Rows from block 8 of a small image denoising model, named by matrix and row number. Each number is 500 + 40 x the weight over its row's rms, rounded and kept within 0 to 999. All counts start at 0. Numbers have three digits each.
After each channel's rows are labels from the 100 images, of 14976, where the channel reaches its highest value: "colour at peak" is the nearest of a few named colours to the mean colour under the peak. Only what is clearly more common there than usual is listed. The data: photos of plants, animals and fungi (iNaturalist). In brackets: how many of the 100.
# conv: 3x3 conv (model.blocks.8.conv.weight, 80x80x3x3, each kernel summed), inputs 0-79

conv.35:480542481521537491499517490514457464521458567497481453481501528512522489510498485537436507512516491531563607515429502490480401419496477566497525479493598463433494509474559466484499487514451475521501481480498535494584507488479498463447364518
colour at peak: black (34); purple (30)

conv.43:525506475613529485531464467452491409521543526482500503379433485473454447536498511446454483548412527498515540551566512413480453455482565510539488501451581523435515496501504490487491517507479517502477491511509489479461521526461494491442530495
colour at peak: pink (35)

conv.7:605493492521478462506517461445446504491488512577508485444468498521508458528478538488477465527526443536514496507487508501458551577495517551504505489490565425545471521464533511403470488497560480492520483507507462454547523670505517497452500485
colour at peak: purple (25)

conv.20:443457483537462399495487425487491417516513465488520510429511482527514535524527516533514422548519573492496515424474577430542458452500516486470521540448584552493468424525467507501501478507495497528507551456502440451498516484501489501417460528
colour at peak: pink (36)

conv.38:511518539495453513568535501511548428453488520505465451519444501546481475511521485404504480553469499488507475516488514528500480547490493510467515499532417438527540454558514488534493394573469432463508499504563468554481616512412503526505525532
colour at peak: yellow (29)

conv.18:538491538594521505549513359451469496525536503500488498524491453539479435534479576530411521565515477516564499526440504521478515541543460529464536536514532400442521472536536528474527489532465483505496486551501459539549477500463506444488477487
colour at peak: pink (29)

conv.46:511482425474477517501398535508494509523515471522517493546518498444569537401513541543549456485524491468523514504430466500567503497458479563498505459524494516394482518542542546499527591481545524443510482523447518490447510526581465433509531472
colour at peak: cyan (26)

conv.4:465403471556531503527375485523506470482479533422492476516468472450475445382517492513431444480453534494556410541453547431504546493538504470524495550480555545497494525500476483477499468507495487506478489489481457473494486544512512420480505485
colour at peak: white (50)

conv.76:508554519492434521519510497491512593523511581516489556484490467500438457485501610480499573439509503484515552526472453531508565395507425511489470474483548527501497490484483449565489496492536510505507482526503419440491531416448519461474549533
colour at peak: cyan (26)

conv.39:516440518521510505506459450521507549494362510470503499347482473519487465463511455540424511495544487548581441528522573496525522519486446442513539533512559541526508506538507535435517514498505503479495552488475539503485491502458475486524526561
colour at peak: black (28)

conv.40:498440484509497482547526501492432500552469469512494431520508566502493466493516497505553479506517318557433460469514491517494465561511468527503493483500537492491532508498545477612511503478525517514488448499488422487508482519511509554421541569
colour at peak: black (27)

conv.56:488575534563522499506471351520500519522523534507448544459595476493417565507533530452429578466525513508530536505545421511510488468471463498552467576501518495518503514455544494536504522537570507454506475540537504513489472460485514478511498493
colour at peak: pink (27)

conv.78:449488549540526543490617505421514501455430512506466514451507510505490462667487512530465547552454440503560498473487500520446517564521561479511516546529466444465490471475487481491557485515499484525501456478505436523549495501517515490496532463
colour at peak: pink (29)

conv.47:481550516523542539447501542534445502518488542473480488503475539439572530463488489508493466498442411487601512519525469494515490484509621527479471517512452491516357501467496551537515505497484503489479476379510490505477504527483505460451534530
colour at peak: black (53)

conv.55:502478545476449474487494495516466570534506469512526518502498460510544504486509524606555486461528549491510486465571505533578464536348533472609520466501499550523529486491430496462530512475462489576515485549511490445497479551479537517467513468
colour at peak: cyan (28)

conv.36:465534524530534509506502498515481438494551498485489521516474497496493525497514515496516519558393495529517580520427465467483450445437575550449503504457500460425494477483551340506497494507468493498514415503497513514600525508508522473469484466
colour at peak: white (31)