From a checkpoint of a small image denoising model.
Training: adamw at rate 0.0037, 33400 steps.
Data: trained on photos of plants, animals and fungi (iNaturalist), 155796 training examples, 27.4 epochs.
Rows from block 6 of a small image denoising model, named by matrix and row number. Each number is 128 + 24 x the weight over its row's rms, rounded and kept within 0 to 255. All counts start at 0. Numbers have three digits each. After the name is the row's rms in percent of the matrix's.
After each channel's rows are labels from the 100 images, of 14976, where the channel reaches its highest value: "responds to" is what is common among them. Only what is clearly more common there than usual is listed. The data: photos of plants, animals and fungi (iNaturalist).
# conv: 3x3 conv (model.blocks.6.conv.weight, 80x80x3x3, each kernel summed), inputs 0-79

conv.71 119:147132145134169117119113105117118075069146132128073120121134099117158102110122117147123067122106123126082112147129116109124093102147103126098135127065133118134127103106119106142103123115097103190130122114117121173111105130120111162115104114
responds to: class Aves; order Passeriformes

conv.16 044:167145129129126151108093122125114127117131128147115133137161178207153128117126128141119123151184134141073137131141144118110128116132147116147048145122116131137127127133196141104150108103106143115131153144143168145132127139131124150131165084
responds to: phylum Arthropoda; class Insecta

conv.41 120:140094108125131141118114112129121107161132111067131151123162078111127113102151141116180130112127163151093113138100124123143086118116137140134158115121127138132127105084110087117086150131136080140141124112105134150189138118134114062095129110
responds to: phylum Arthropoda; class Insecta; order Lepidoptera; family: Nymphalidae

conv.51 133:110109134132137147083129136124119119158090112118122128170156145131104116126125063112131139157124141140105146128122079166145143119131152122151128128114120123128079135195103143145191117176122189113129114135112136113151172139146122126111160140
responds to: phylum Arthropoda; class Insecta

conv.14 064:105131156136087116102138180140165136123174087096139110141114145085172123122141092103107140126125143166186137135101144128122111131105134090091151109142146119101169131123112153126131090135126119131141145108122122142116093070141128140102137174
responds to: phylum Arthropoda; class Insecta

conv.7 108:113081146107163128139123155084135138158123154177127133147133068144135161125127124133144115090128104107132127121123093147103145109128147133149133135131097139149126075075139113129074099120176074136108133111126102136114127143152139093129084132
responds to: order Passeriformes

conv.10 047:137161111146160173086105173154123108177143094096157129138149140145124126119138120147125126148091120141108144111077166105097115141136149118113101140116149095074175093116183155119125124135121125120144168122104157098141111106136133114137144123
responds to: phylum Arthropoda; class Insecta

conv.56 072:150141116137102088124090152130123117138109129105120112175105143111117130160140123151077126150139123105130115125108086112137144134143088174129092132123099161173131143128132145141133115118143134188111132128141150135129121183131098062186113148
responds to: phylum Arthropoda; class Insecta

conv.18 053:143137148137112147073126200120108129128147130135113140197121148102115125126125145122124127099136129131128119085072063151130132134123119109110156130147143132117219134126116146110133124104124133169133134119127091125120134131111142143117147166
responds to: phylum Arthropoda; class Insecta

conv.53 137:161140108118128132079111130126134134127136119138127142178155161131131094117129097135118141145118124163134136134125077128132125117107144134117110126119118108127031131192110131154189091135118188164135113147122133147130143114116128099135125154
responds to: phylum Arthropoda; class Insecta

conv.79 091:126159127125133147082153125154127129157122131114132233134077141142130127118135139133110130126143150147129131118173156136103094119111130133136155123140157130164106146114164132123111101115170125120151135128164113099126148142108087126133065164
responds to: order Lepidoptera

conv.3 068:121141140106138064133093114158158141140140153138149107134120190090106112129129169147107122131132117105116131123164119113186132142153088111144136132140100132122152138132084159118144135147112143140118151135100102171159136123150163147154145193
responds to: phylum Arthropoda; class Insecta; order Lepidoptera

conv.28 110:130125159114144145119153141142135123126130120223116130166118138139133160137133050106077103151122128132129154133129151118123150119091110124139134143132111133128067135151140177139151117116144153108116125120144062106108110100144135139120113131
responds to: phylum Arthropoda; class Insecta

conv.70 069:128137150149124136136132175094126149101125110118140155136114150163124138128134095124126149106120154134191127099105140142078122115141115114146105133154155168135129154139183107143138120132221141120128115119143165123099121124080112145126121081
responds to: phylum Arthropoda; class Insecta

conv.60 076:121141100136131128091157137109130089121122138139142126127098085083137133112140116119135158111105141117148135145131144133163104117124151126091210110099162101085124123072120110112079155139101074145143134154114113143149142152140117097124118161
responds to: phylum Arthropoda; class Insecta; order Lepidoptera

conv.77 099:137085093121136135124146127115115129119131103112168069118096078108113126115170135132112127141126104132062133120117114140107112125103125100126141127125149144150133148081128136147082101140206080132132116121137148154138127105105108079118144129
responds to: phylum Tracheophyta; kingdom Plantae

conv.54 128:139117123159156114159149125146119042115144122151066107120122088134151164116133101111144072079101135122101138138121118120125116107105121126149138138131109113107125163094115145130091112144131092147113127150155143137163097138156132085124108105
responds to: class Aves; order Passeriformes

conv.78 109:100088127144126115124115120119143121155148104091114143146146095155130191118135131098144165089133126124140153125117124124105104126075148120132099140156103141158132159085108125138087148127141082090126127126118147126155095087124109090077144172
responds to: class Insecta; phylum Arthropoda; order Lepidoptera; family: Nymphalidae

conv.47 085:121143154112128078147137112105158127049142135116125132156078157164144145118124154157134144164081124167120099097149130090149134151091137131160158119093133127155146128120138138118129139142127126120099134162172112162102153129155112107150115105
responds to: phylum Arthropoda; class Insecta

conv.42 164:133120102141127193143141151123129142113144158160113136104172134162110135133122060108116113106137132117126130158092139123133126124076157125103063117131161147118124150134144168117135164148134137117120126102119125128099147135074119079114114082
responds to: phylum Arthropoda; class Insecta

conv.68 111:158172129143104122114138145116124114140062117117121105104144130123083092133125104108132134213074145117127135160104133122131141120116124133126136150119118108114101129127123122137127118166103129137183123147172094116111106154115119161166079150
responds to: class Aves; phylum Chordata