A small image denoising model, trained from scratch.
Data: 155796 training examples, 27.4 epochs.
Rows from block 8 of a small image denoising model, named by matrix and row number. Each number is 500 + 50 x the weight over its row's rms, rounded and kept within 0 to 999. All counts start at 0. Numbers have three digits each. After the name is the row's rms in percent of the matrix's.
After each channel's rows are labels from the 100 images, of 14976, where the channel reaches its highest value: "responds to" is what is common among them. Only what is clearly more common there than usual is listed. The data: photos of plants, animals and fungi (iNaturalist).
# conv: 3x3 conv (model.blocks.8.conv.weight, 80x80x3x3, each kernel summed), inputs 0-79

conv.52 050:512520502505506505498534591504507508484487504505465506493495470482494493441492494496499498488508481517505492503505485496598490488478502494515665496505509498491506507489495511558500514869499472503494497492490502495482534503499516484505526508
responds to: phylum Arthropoda; class Insecta

conv.65 149:483451520498523471464485425521479507467570371476515439585409430531540624505472532535477533420483487490469582489537530540551513474345495419454530397510496538610502600448527494505486475502489497544500481478502573454550522488496511472436498435
responds to: class Magnoliopsida; phylum Tracheophyta; kingdom Plantae

conv.66 103:455491547542499484484467474409493482451492470501342533500412509506419536497529425523487604511469455495504492496500546502576482512481503516474569515474506487725505493372507513537506517512432514531500508463542531439586578491435494487489509484
responds to: phylum Tracheophyta; kingdom Plantae; class Magnoliopsida

conv.63 094:416440465450517595656377471460506530494505474490523553537475516472541545370524465495504488509433530504414480499471523428467552499511489564495417527594574548532462516381453517511540500526446489471457518463537469505451523449470417419513499504
responds to: kingdom Plantae; phylum Tracheophyta; class Magnoliopsida

conv.26 095:547485559538589546507604564518510473475564514518451583485457426407489538675508482442520524479380476487497457480494453375391526515507563508568561501485475448514447502446531517502477517478534537492497439550501456562506440469488450543483490455
responds to: phylum Arthropoda; class Insecta

conv.74 115:498540546526400553585494527498547521499486502452561441429514515545433430507427417490557572529420490538462465480628542573493565586619500626508457520455421514417502424550453479489516454502463464529497474478543478457505523518494524457548475545
responds to: phylum Arthropoda

conv.70 127:499522539442618483508490495491464498533609405517475622508520478490463473457482448426539536513504525484251485501512536487484474436484521516496448466518506510504525498503495513590515497502492528516498553525492527506412501448467372484562451522
responds to: phylum Arthropoda; order Lepidoptera

conv.61 123:569549451430517455478426399509519542469473417476507534495475480502535431426515440488494438507499538498475388512524464445528456478522498647517530523533556602562525545392562487532477458500495524526473461500519437525374484490646508475503489472
responds to: phylum Tracheophyta; kingdom Plantae

conv.73 093:441456483575500609491470566464456548530492442535489471489509554391462439495518556484490505433337499385557510444517525521467599522488527511454417483540453547558461544474370417499530509537474482455449476425492545571521502502510505519489524461
responds to: order Passeriformes

conv.69 098:598424532353502453538429503492511606570475481488511550451551515490398530439492472549538494453526445491435461521498513530551494505522435458539499411513493730525503515478540506484511465485533501463486535483493508472506463470539475420478540492
responds to: phylum Arthropoda; class Insecta; order Lepidoptera; family: Nymphalidae

conv.45 110:455465484552565539546530523506525546482437533451555515557539489528459396509584534573556546490409518388449440452366544563516553534526527581490439604491488533444482456518588474481512527506481475463497598408492418524470481510554507482556483535
responds to: phylum Arthropoda; class Insecta

conv.9 050:461580489518548506499561530501470441593525512509503471494487505534525452486457480669485561489473503504512512505482495504494534492480531527747472531527493441523494489488427491497473487542488468538505487504525535374498349490490514496537533442
responds to: phylum Arthropoda; class Insecta

conv.13 062:510578520512494526552506495471457448536508517535644483503470635515491519426461545491515476459494506463519461524499450511333483495469551384528388477516436579524482468513488472477519429448486642525512489478537563504571455531509514548542499536
responds to: phylum Arthropoda; class Insecta

conv.31 093:493480460515502404383505438531471484460472437505607512502421522555481540507489477524485534486543491550497413520484520547624546494508401606464630534527576454555533541437506515498496541450475479464509555546499469426531564524639515476510479505
responds to: phylum Arthropoda; class Insecta

conv.64 100:490507494543634489505505466522498469462402513541476534509533493529473541497472463453500454444494562504502339491453540488467473445727519472460452494449480548562473511474493516541459506506516521450455503471498464534457564509487542480549552630
responds to: phylum Arthropoda; class Insecta

conv.42 116:469470501429501566483480539476509616508501388495516409631490503483521491487468418506500452572488355544447470559509517433548502420531482499534525475483425412547516628480516474483484528475516496456508454594484514574541476490438511536436549465
responds to: order Passeriformes

conv.34 095:513480472512518525488394544502566586485514528591510480509496417535494443409501524479539488523517410516489538549505467453490439521561559487550432501559512438589294562499501541443498508501501524469507393588491518507489492489504491499382545474
responds to: order Passeriformes

conv.67 101:495539469455447507485548492501502494500476488531466483537499446573632511556569554498446409447576497539540424521496473479540520533544525325500558583579435569541496514393446488520481465491510501537483544498436487475507511617488529536612538496
responds to: phylum Arthropoda; class Insecta

conv.59 107:541557579593529518473584509413491485517505456445515558508558435510626482612507464462526552484567570494414395529503568536533538477468538559476466527500506400612492439585518539525521540461510507496410507468476484525438497483447510554571517506
responds to: phylum Arthropoda; class Insecta

conv.15 047:492519522505497495491520456474515471506492514490801502517503531510515497461501499492488517481493512507504485494492494487495526501504522515484433513497499505520495496463482525462494505430494780512500507493505522514537516515501502541481486491
responds to: phylum Arthropoda

conv.44 088:523411504520474431503486443462558442499501430359553438523530536482528536509485474519467496483520577500477483514475569463542482493499273541480482503500510529460703519511476460515521471508530467473536524530495463467510459532480527508439510469
responds to: order Lepidoptera

conv.29 143:577459532470540421490552516531535608470417391523527588460507376484479504555508410605482500424462520491457423451527620571565545502521475442460471486483501531576541527568523566480486512467516514539495511419493452525524457483484500528405523490
responds to: phylum Arthropoda; class Insecta; order Lepidoptera; family: Nymphalidae

conv.21 037:490436561472495472498575497481637563500582567523528535554542520509436448434514496502510597479510615453556497528474556431625488435408441559485492505434565501539561491463546515502519528521490475509540535602522526479459536463460429542470439425
responds to: phylum Arthropoda; class Insecta; order Lepidoptera

conv.19 111:561426476461517515521436410326487532489515485485664529506568469536559423444489491501484444483507501510488557528497448518472378527474492474502474487450438547451510460511492525503487462457532544518502402510480410494440461493369512481436487468
responds to: phylum Chordata; class Aves

conv.28 074:428396512504566487453525538624473498552485496466632514513532515500501503536556506582492527502507513523502538500501567540459541485517461533614409554453483359404536436588497476484490523431525601499507536505460498489542424482426499529520572505
responds to: phylum Arthropoda; class Insecta; order Lepidoptera

conv.14 110:395477516478506501471532451598492536488482483533517465511442539544413608515601487511473559540500515418497511477443476509411490569446513360544459530538427590584481589458559484470508475568455447513434580481601514499545446518510500531498497518
responds to: phylum Arthropoda; class Insecta

conv.23 096:440539550457549468570629538620497403486458488536473528469511471523482492664528519469415529481490452490571464543500405514470520486447486356534497546530511490469503519487455515482475531490475517481510520578527490529453468478571455621511566520
responds to: phylum Arthropoda; class Insecta