python train.py --model="image denoising model" --translate=0.06 --activation="gelu" --grad_clip=0.5 --epochs=27.4 --warmup_steps=6680
Rows from block 5 of a small image denoising model, named by matrix and row number. Each number is 128 + 32 x the weight over its row's rms, rounded and kept within 0 to 255. All counts start at 0. Numbers have three digits each.
After each channel's rows are labels from the 100 images, of 14976, where the channel reaches its highest value: "top examples" is what is common among them. Only what is clearly more common there than usual is listed. The data: photos of plants, animals and fungi (iNaturalist).
# conv: 3x3 conv (model.blocks.5.conv.weight, 80x80x3x3, each kernel summed), inputs 0-79

conv.75:133086133115130147128125154140047088148151118148156099085142061179109121106136128122141148133132135127133076163140120000131092112090136110113096140117164148142071112131052135135112128126105121117143138133130140188102131112140142138111147128
top examples: order Lepidoptera

conv.38:100137146118138148106110100083147158100120101212137062156110136126118155217155185154134170124122157118120112089144132135095184110179145140123075098099119116113066117134166134124052142160150105075178102094117114107137184118073149162115104122
top examples: phylum Arthropoda; class Insecta

conv.4:123121150122048070163135160191132194125153124160126122192118142109057090112134120156149121094119145134036151132111131121081058070135109140180162086097132127138153127083110144133093128130064157102099124132111145162136109127122069119117094134
top examples: phylum Arthropoda; class Insecta; order Lepidoptera

conv.59:132238144122130128117147123120203114124095096124116147129129142132110136158104160118255149134107143124121125139112133119134120123107107129147132136139160147133152126127168123127140153125047099127128129133133130152132129114136114108130140117
top examples: phylum Arthropoda; class Insecta

conv.42:123106101139137114156138128162136190096142095107156162165116120124000082130130110104130170131156131150120163161129148112138155091087138121103117139119121153140160139109125147126111090050073125102110119160114158170111181156114105135086132110
top examples: phylum Arthropoda; class Insecta

conv.56:138159099063171106121122127110159162179181041132111109096110147116130143149106133121149196096121049145109139121057141142130186107180125123197120110125117106104101138132168156118167154190147106078067151111148120104112085133167130144131115126
top examples: phylum Arthropoda; class Insecta

conv.20:129255132133114089123123134105237137111100094120099132127131160132112129144104146123255168128092141114135138138128132119155107141109107127152146131126156145138154125121158119124140146121045107141126129120153116164145113125131138090144141120
top examples: phylum Arthropoda; class Insecta

conv.69:131155165099149120111129153135118138128135101158142122112143131012120050163119140080113152150138168118148160148138227157124167146166193083147158098148169197134143106143134148119127124166129091161185098114158148130133106139127168100113084161
top examples: phylum Arthropoda; class Insecta

conv.71:127121139138132184113148108104131176173115123075140144163176099114108085181135123159089173177144220088113172170157087139173139129162131077115174114103114143097117175151146144164092175144117137207142112102140130124137155154079106105178089110
top examples: phylum Arthropoda; class Insecta; order Lepidoptera

conv.53:116181088114154161144174150129204144177153131066139148128126123118128115111142136112127117124102158110104153145115147112141150139192081152148155121140099106097157146137213137165124210134171221223136123105155127158129133168113105146105141110
top examples: phylum Arthropoda; class Insecta

conv.19:093102128124118041120143119130119113122144111117125136117098163121188043205183157097118100111124209157134168111132087061135169171118171158190055103109107106090109146101151128102153093123142088168129125154128142120147111119108162129113132123
top examples: order Lepidoptera

conv.79:138126148166074118143118130080142078113073189134122113105123192165154145104112224140118090145136146169178092170132106125154117165086102100094131098140167137142164105127137138115145148088131192131177124082150144110118144068143118124183199164
top examples: phylum Arthropoda; class Insecta; order Lepidoptera

conv.2:138116090110141121145095099127125122148146116155155129138141195139074056093105158112121114149124118204127135133145062111091140147137137106151011117143163112138119115103124135131168121097116131127063123120134099063122122224109197149146131156
top examples: order Lepidoptera

conv.55:131228146120129136118149115125202112125098099133119150129128130134111136163103156117255144135109146127118123140112135116134126122105103131150136138144159144132148124128168126125136162126043096129132128131133134152126135110141113110125140115
top examples: phylum Arthropoda; class Insecta

conv.47:159145173150098160128075143173130080145081175169125109089162152107132141079107120169122124141090150099180073093130119153140086150158099161078141138116143140114133132125151097132126240133103191153132163116092128107204124175097148124174110140
top examples: phylum Arthropoda; class Insecta

conv.40:110123150158063103128132118190132093125092210131155189158137135132133126163124114106083115100105170126106133063136148044090111116129111199121082150146141137171186075133178106122146112114133142150127137181071142148151160131106109141163186105
top examples: class Insecta; order Lepidoptera

conv.73:117127219158122093155153148150116182120137090087078164145143053128138127071144027138124126155145093113116100116127126151131096125141155081147062118132102142118094126122139077119176109160092123118103117150136123207160102157139132170116180098
top examples: phylum Arthropoda; class Insecta

conv.33:132083104086136134158118067125068143166098120117103103139093169161124107123133092144131114093081136141096168124145079118148090109088127140119116128089124153103080085118058144146123143174097124166207120055144125148090104119131100209129176065
top examples: order Lepidoptera

conv.77:129109140123129119199137202132132160112105142127178137061135160170104147139120110106090122000123120137107110194132150157079217125119136081110123132125126125131094143118129132126158124125091122118144123136156097179126129080079120169098113148
top examples: class Aves; phylum Chordata; order Accipitriformes; family: Accipitridae

conv.78:137106114105137172109057163104074195144109121116124159087095151117123169103113171132142070115141116144170111092093123059086129131040136106118091186109136120116067117130068082115119110143121134166151139104154130179109116172106113094076133171
top examples: phylum Tracheophyta; kingdom Plantae

conv.26:166178116097114047141132073156188099135127175126122154121109155137145057149097120146119097127180176161115134122132084140080147183186105117086144104088126124101138109096201159126138117142180120215147151096147145136164122116127098170108141104
top examples: phylum Arthropoda; class Insecta

conv.63:130234146119129133119148117122209117124100103131119148128126126132112134158107150118255142131110144127120123141115133118136127124109106129146135138144157142130146124129173127124137156127052099131130128130133134151127134111140115112126140116
top examples: phylum Arthropoda; class Insecta

conv.22:143095123162098093149093121156068216122118130172142130121172150159068099123090097122155131138131154135080140096113129124097113081063134063100117105141134144080214145156064104122127120112062131107099115169115133101158120096092128099093085152
top examples: phylum Arthropoda; class Insecta

conv.62:137087177220085115083120188167130181094061145172103133103148105118116119091124131124125175135152134128140105114136085103119107140158130084111160121113135112137191109124130107114155112077042145131171143106106038132114102108127147061131128125
top examples: order Passeriformes

conv.8:129140146117149172107129142138136158202134082095113104082139164152121104081133163165119149109099028142102131138138169095140136132088068114139152095178101134124129100113153109111121244118134177077164113130118126178107097097120170132116110172
top examples: phylum Arthropoda; class Insecta

conv.66:020137115112127126123185128089156127153132130108121121127140165131117123140255127132137125130115138124141116118125127140084127142135126107160131113131145127123123129166149136140134108098132121140145053136126126118080111135142123130121140128
top examples: phylum Arthropoda; class Insecta; order Lepidoptera