python train.py --arch="dncnn" --model="image denoising model" --dataset="photos of plants, animals and fungi (iNaturalist)" --train_examples=155796 --image_size=32 --crop_scale_min=0.5 --horizontal_flip=true --translate=0.06 --task="denoising" --loss="charbonnier" --noise_std=0.2 --norm="batchnorm" --hidden_act="gelu" --depths=[12] --kernel_size=3 --stem="deep" --widths=[80] --init="lecun_normal" --optimizer="adamw" --learning_rate=0.0037 --beta1=0.9 --beta2=0.999 --eps=1e-10 --max_grad_norm=0.5 --adaptive_grad_clip=0.1 --max_steps=33400 --batch_size=128 --epochs=27.4 --lr_schedule="linear" --final_lr_fraction=0 --warmup_steps=6680 --weight_decay=0.04
Rows from block 2 of a small image denoising model, named by matrix and row number. Each number is 128 + 32 x the weight over its row's rms, rounded and kept within 0 to 255. All counts start at 0. Numbers have three digits each.
Before each channel's rows are labels from the 100 images, of 14976, where the channel reaches its highest value: "top examples" is what is common among them. Only what is clearly more common there than usual is listed. The data: photos of plants, animals and fungi (iNaturalist). In brackets: how many of the 100.
# conv: 3x3 conv (model.blocks.2.conv.weight, 80x80x3x3, each kernel summed), inputs 0-79

top examples: phylum Arthropoda (72); class Insecta (71); order Lepidoptera (43); family: Nymphalidae (32)
conv.14:215115124108117096078152161110182125065116169112091083091124155158175132133113116141133112114116159124136125124147122121096102171173131163098173116126149142255115135072054092157123118114174133145122120136086149093130151166128109156114117131

top examples: phylum Arthropoda (73); class Insecta (72)
conv.4:146128127158116133142070152112114134138104149140141177095105154074140198066162146150151162126102085096107103125114168107095126202135067133137191146115122114113111119093109139128150154040169112194150090152144091145151091114181166108133068131

top examples: phylum Tracheophyta (25); kingdom Plantae (25)
conv.0:135117132138117140129126145015113121182092166146083111140115137147117006207124117132116136085082118105067126125120149114119118043125112102154155139131140182117123134097106165116166129143117093094160120146157140084161169128105144128129129115

top examples: phylum Chordata (97); class Aves (96)
conv.56:133114152129106083111130131134124092159140021106136134122115110141166127114134137117084162129124139093171119129108125123113120134138099131156163146108091143090029122103235138142121126126099133120109137045116079113019127114116115127138111162

top examples: class Insecta (75); phylum Arthropoda (75); order Lepidoptera (33)
conv.38:139111115119135119152093110052131119126136132146026168135138099130115224052126132131156139091133110137255118082120135121191114190139120099159095127128130135135120125124129102125132135067103128103147110152128105192118125118132113126127136122

top examples: class Insecta (64); phylum Arthropoda (64)
conv.58:130153142142114118152244120118093137183143107092140111115043129148170140139132117118097138125126168141127151117109134105108167139159034044091141126124104133128128124152170127121146084039115131144077101121129059098119120116113104141116132099

top examples: phylum Arthropoda (75); class Insecta (74); order Lepidoptera (36)
conv.76:145127144190142164123075117200120133084096150130145229115154150120116104144132141132145155141157119135150085159129125139088097131101172166107138124103125210150112136175149159113188179099135134087171059174119103106102137066132128170099105140

top examples: phylum Arthropoda (72); class Insecta (71); order Lepidoptera (31)
conv.61:126147120098134098119161152255159114056133126099129140124169121090129164143123130150129151123115155121158142144138124118158098205176130181144106114122117057179140126141116143125109086224112150158128147129110125090123096132179130136141112144

top examples: phylum Arthropoda (83); class Insecta (82); order Lepidoptera (46)
conv.77:124069151128104153140159148083120167171143183136141186137111137141159095092108116137044137145069123088147139077104106132146148069139093116097143141065144117183127145110180149195153120092151138176140097120134115134134192144078179092154126094

top examples: phylum Arthropoda (70); class Insecta (69); order Lepidoptera (34)
conv.40:145177107118115097113112149172158103111114156099137169106160150153095109068132149137186207129179107116118116134155139097138109099058167111227117087115122112123144096149061148139188115165129130190171127138159128112183130119117158131161161158

top examples: phylum Arthropoda (64); class Insecta (63)
conv.24:128133204109104121163144079137136075157089203138135124100131102074130114065104150133133087159148139074107070102098149134134142109144113117058135155166113099142177112126080127130097124104133147119076147140091090122177099062124167086068146093

top examples: phylum Arthropoda (63); class Insecta (61)
conv.12:122118116128123149091177152113136110141132142143125145123101125180109090106134117062113123092116201116096101139141135130167100128127095000094129145145133128147099116102127114148190102215101093136087160100139123140144119139163113156147200148

top examples: phylum Arthropoda (71); class Insecta (69); order Lepidoptera (33); family: Nymphalidae (26)
conv.34:158173139085128120086137139127157171126121080073111107108095125116137150189143123090170136092171188137104120115087144122135155164159101107132142192221139205125150104090108115138117168120146068064114145164121148100115075097173145161113132111

top examples: phylum Arthropoda (69); class Insecta (66); order Lepidoptera (39)
conv.29:204144047114142077076134123131184111114102122126131085125137159141198149130101132108180096118116146166119159099140156128086110146083113147073065113151132148122178129102092151195085115091119125123156092131089152126108139138122130158041127086

top examples: order Lepidoptera (37)
conv.3:133129146081122147098136087139164121147137133123142120110128128152146122067198121133205101153145112118180134076118113076133140133120116163144187130151198078131094121041163124212162121137137153162112142160154163124194122095124146089098168161

top examples: phylum Arthropoda (67); class Insecta (65)
conv.31:135148113088138132121184111157136119117126112123096121136194111167109099153129144167158091117176127172202123155153120155156112125117176114126110101132109051145123139173129157148123079203108137168093154107130163093121255106102137149102146148

top examples: phylum Arthropoda (82); class Insecta (81); order: Lepidoptera (34); order Hymenoptera (25)
conv.16:124133134123128135124136121124138129120134127127126127134126124132126138126131252132137128255129130128138137141131127134131129133132127124129116128131129126131129128133118130126119125132139122255116128123127129126127134135129197128126126133

top examples: phylum Arthropoda (66); class Insecta (65)
conv.75:062159120140084111100118103130117122089151080073133131098141125170159099129122130124061122130100149104110143115141099113065145151098119148120168096142152128117093171086186130125117075121141062108155017056100156137059128138130124106158139129

top examples: phylum Arthropoda (78); class Insecta (77); order Lepidoptera (33)
conv.49:114100086123137127082140156111161153086123118104154176040117148159159096143136151101125130113131105114004138152087110112104104134055099124112173068100141163137121153146145092137134181150138148154095087119200124080118121155102119107162111120

top examples: phylum Arthropoda (61); class Insecta (59)
conv.39:144090054145118145073106143124093172137124125129145122086168137171116118126126129152142127081149164095103128095140149123166070135149098079080168119089119115134083126073102115154176071202178133095119136183142106139096169138088136201114186130

top examples: phylum Arthropoda (61); order Lepidoptera (31)
conv.2:162146151137119000144105132164131172089131088113133194161136117125124132069081128126144194118122127091144101136120113127123152158108128132131189140140166131160102142099169118125164105135096074199150119156131093135060106141140127153156157136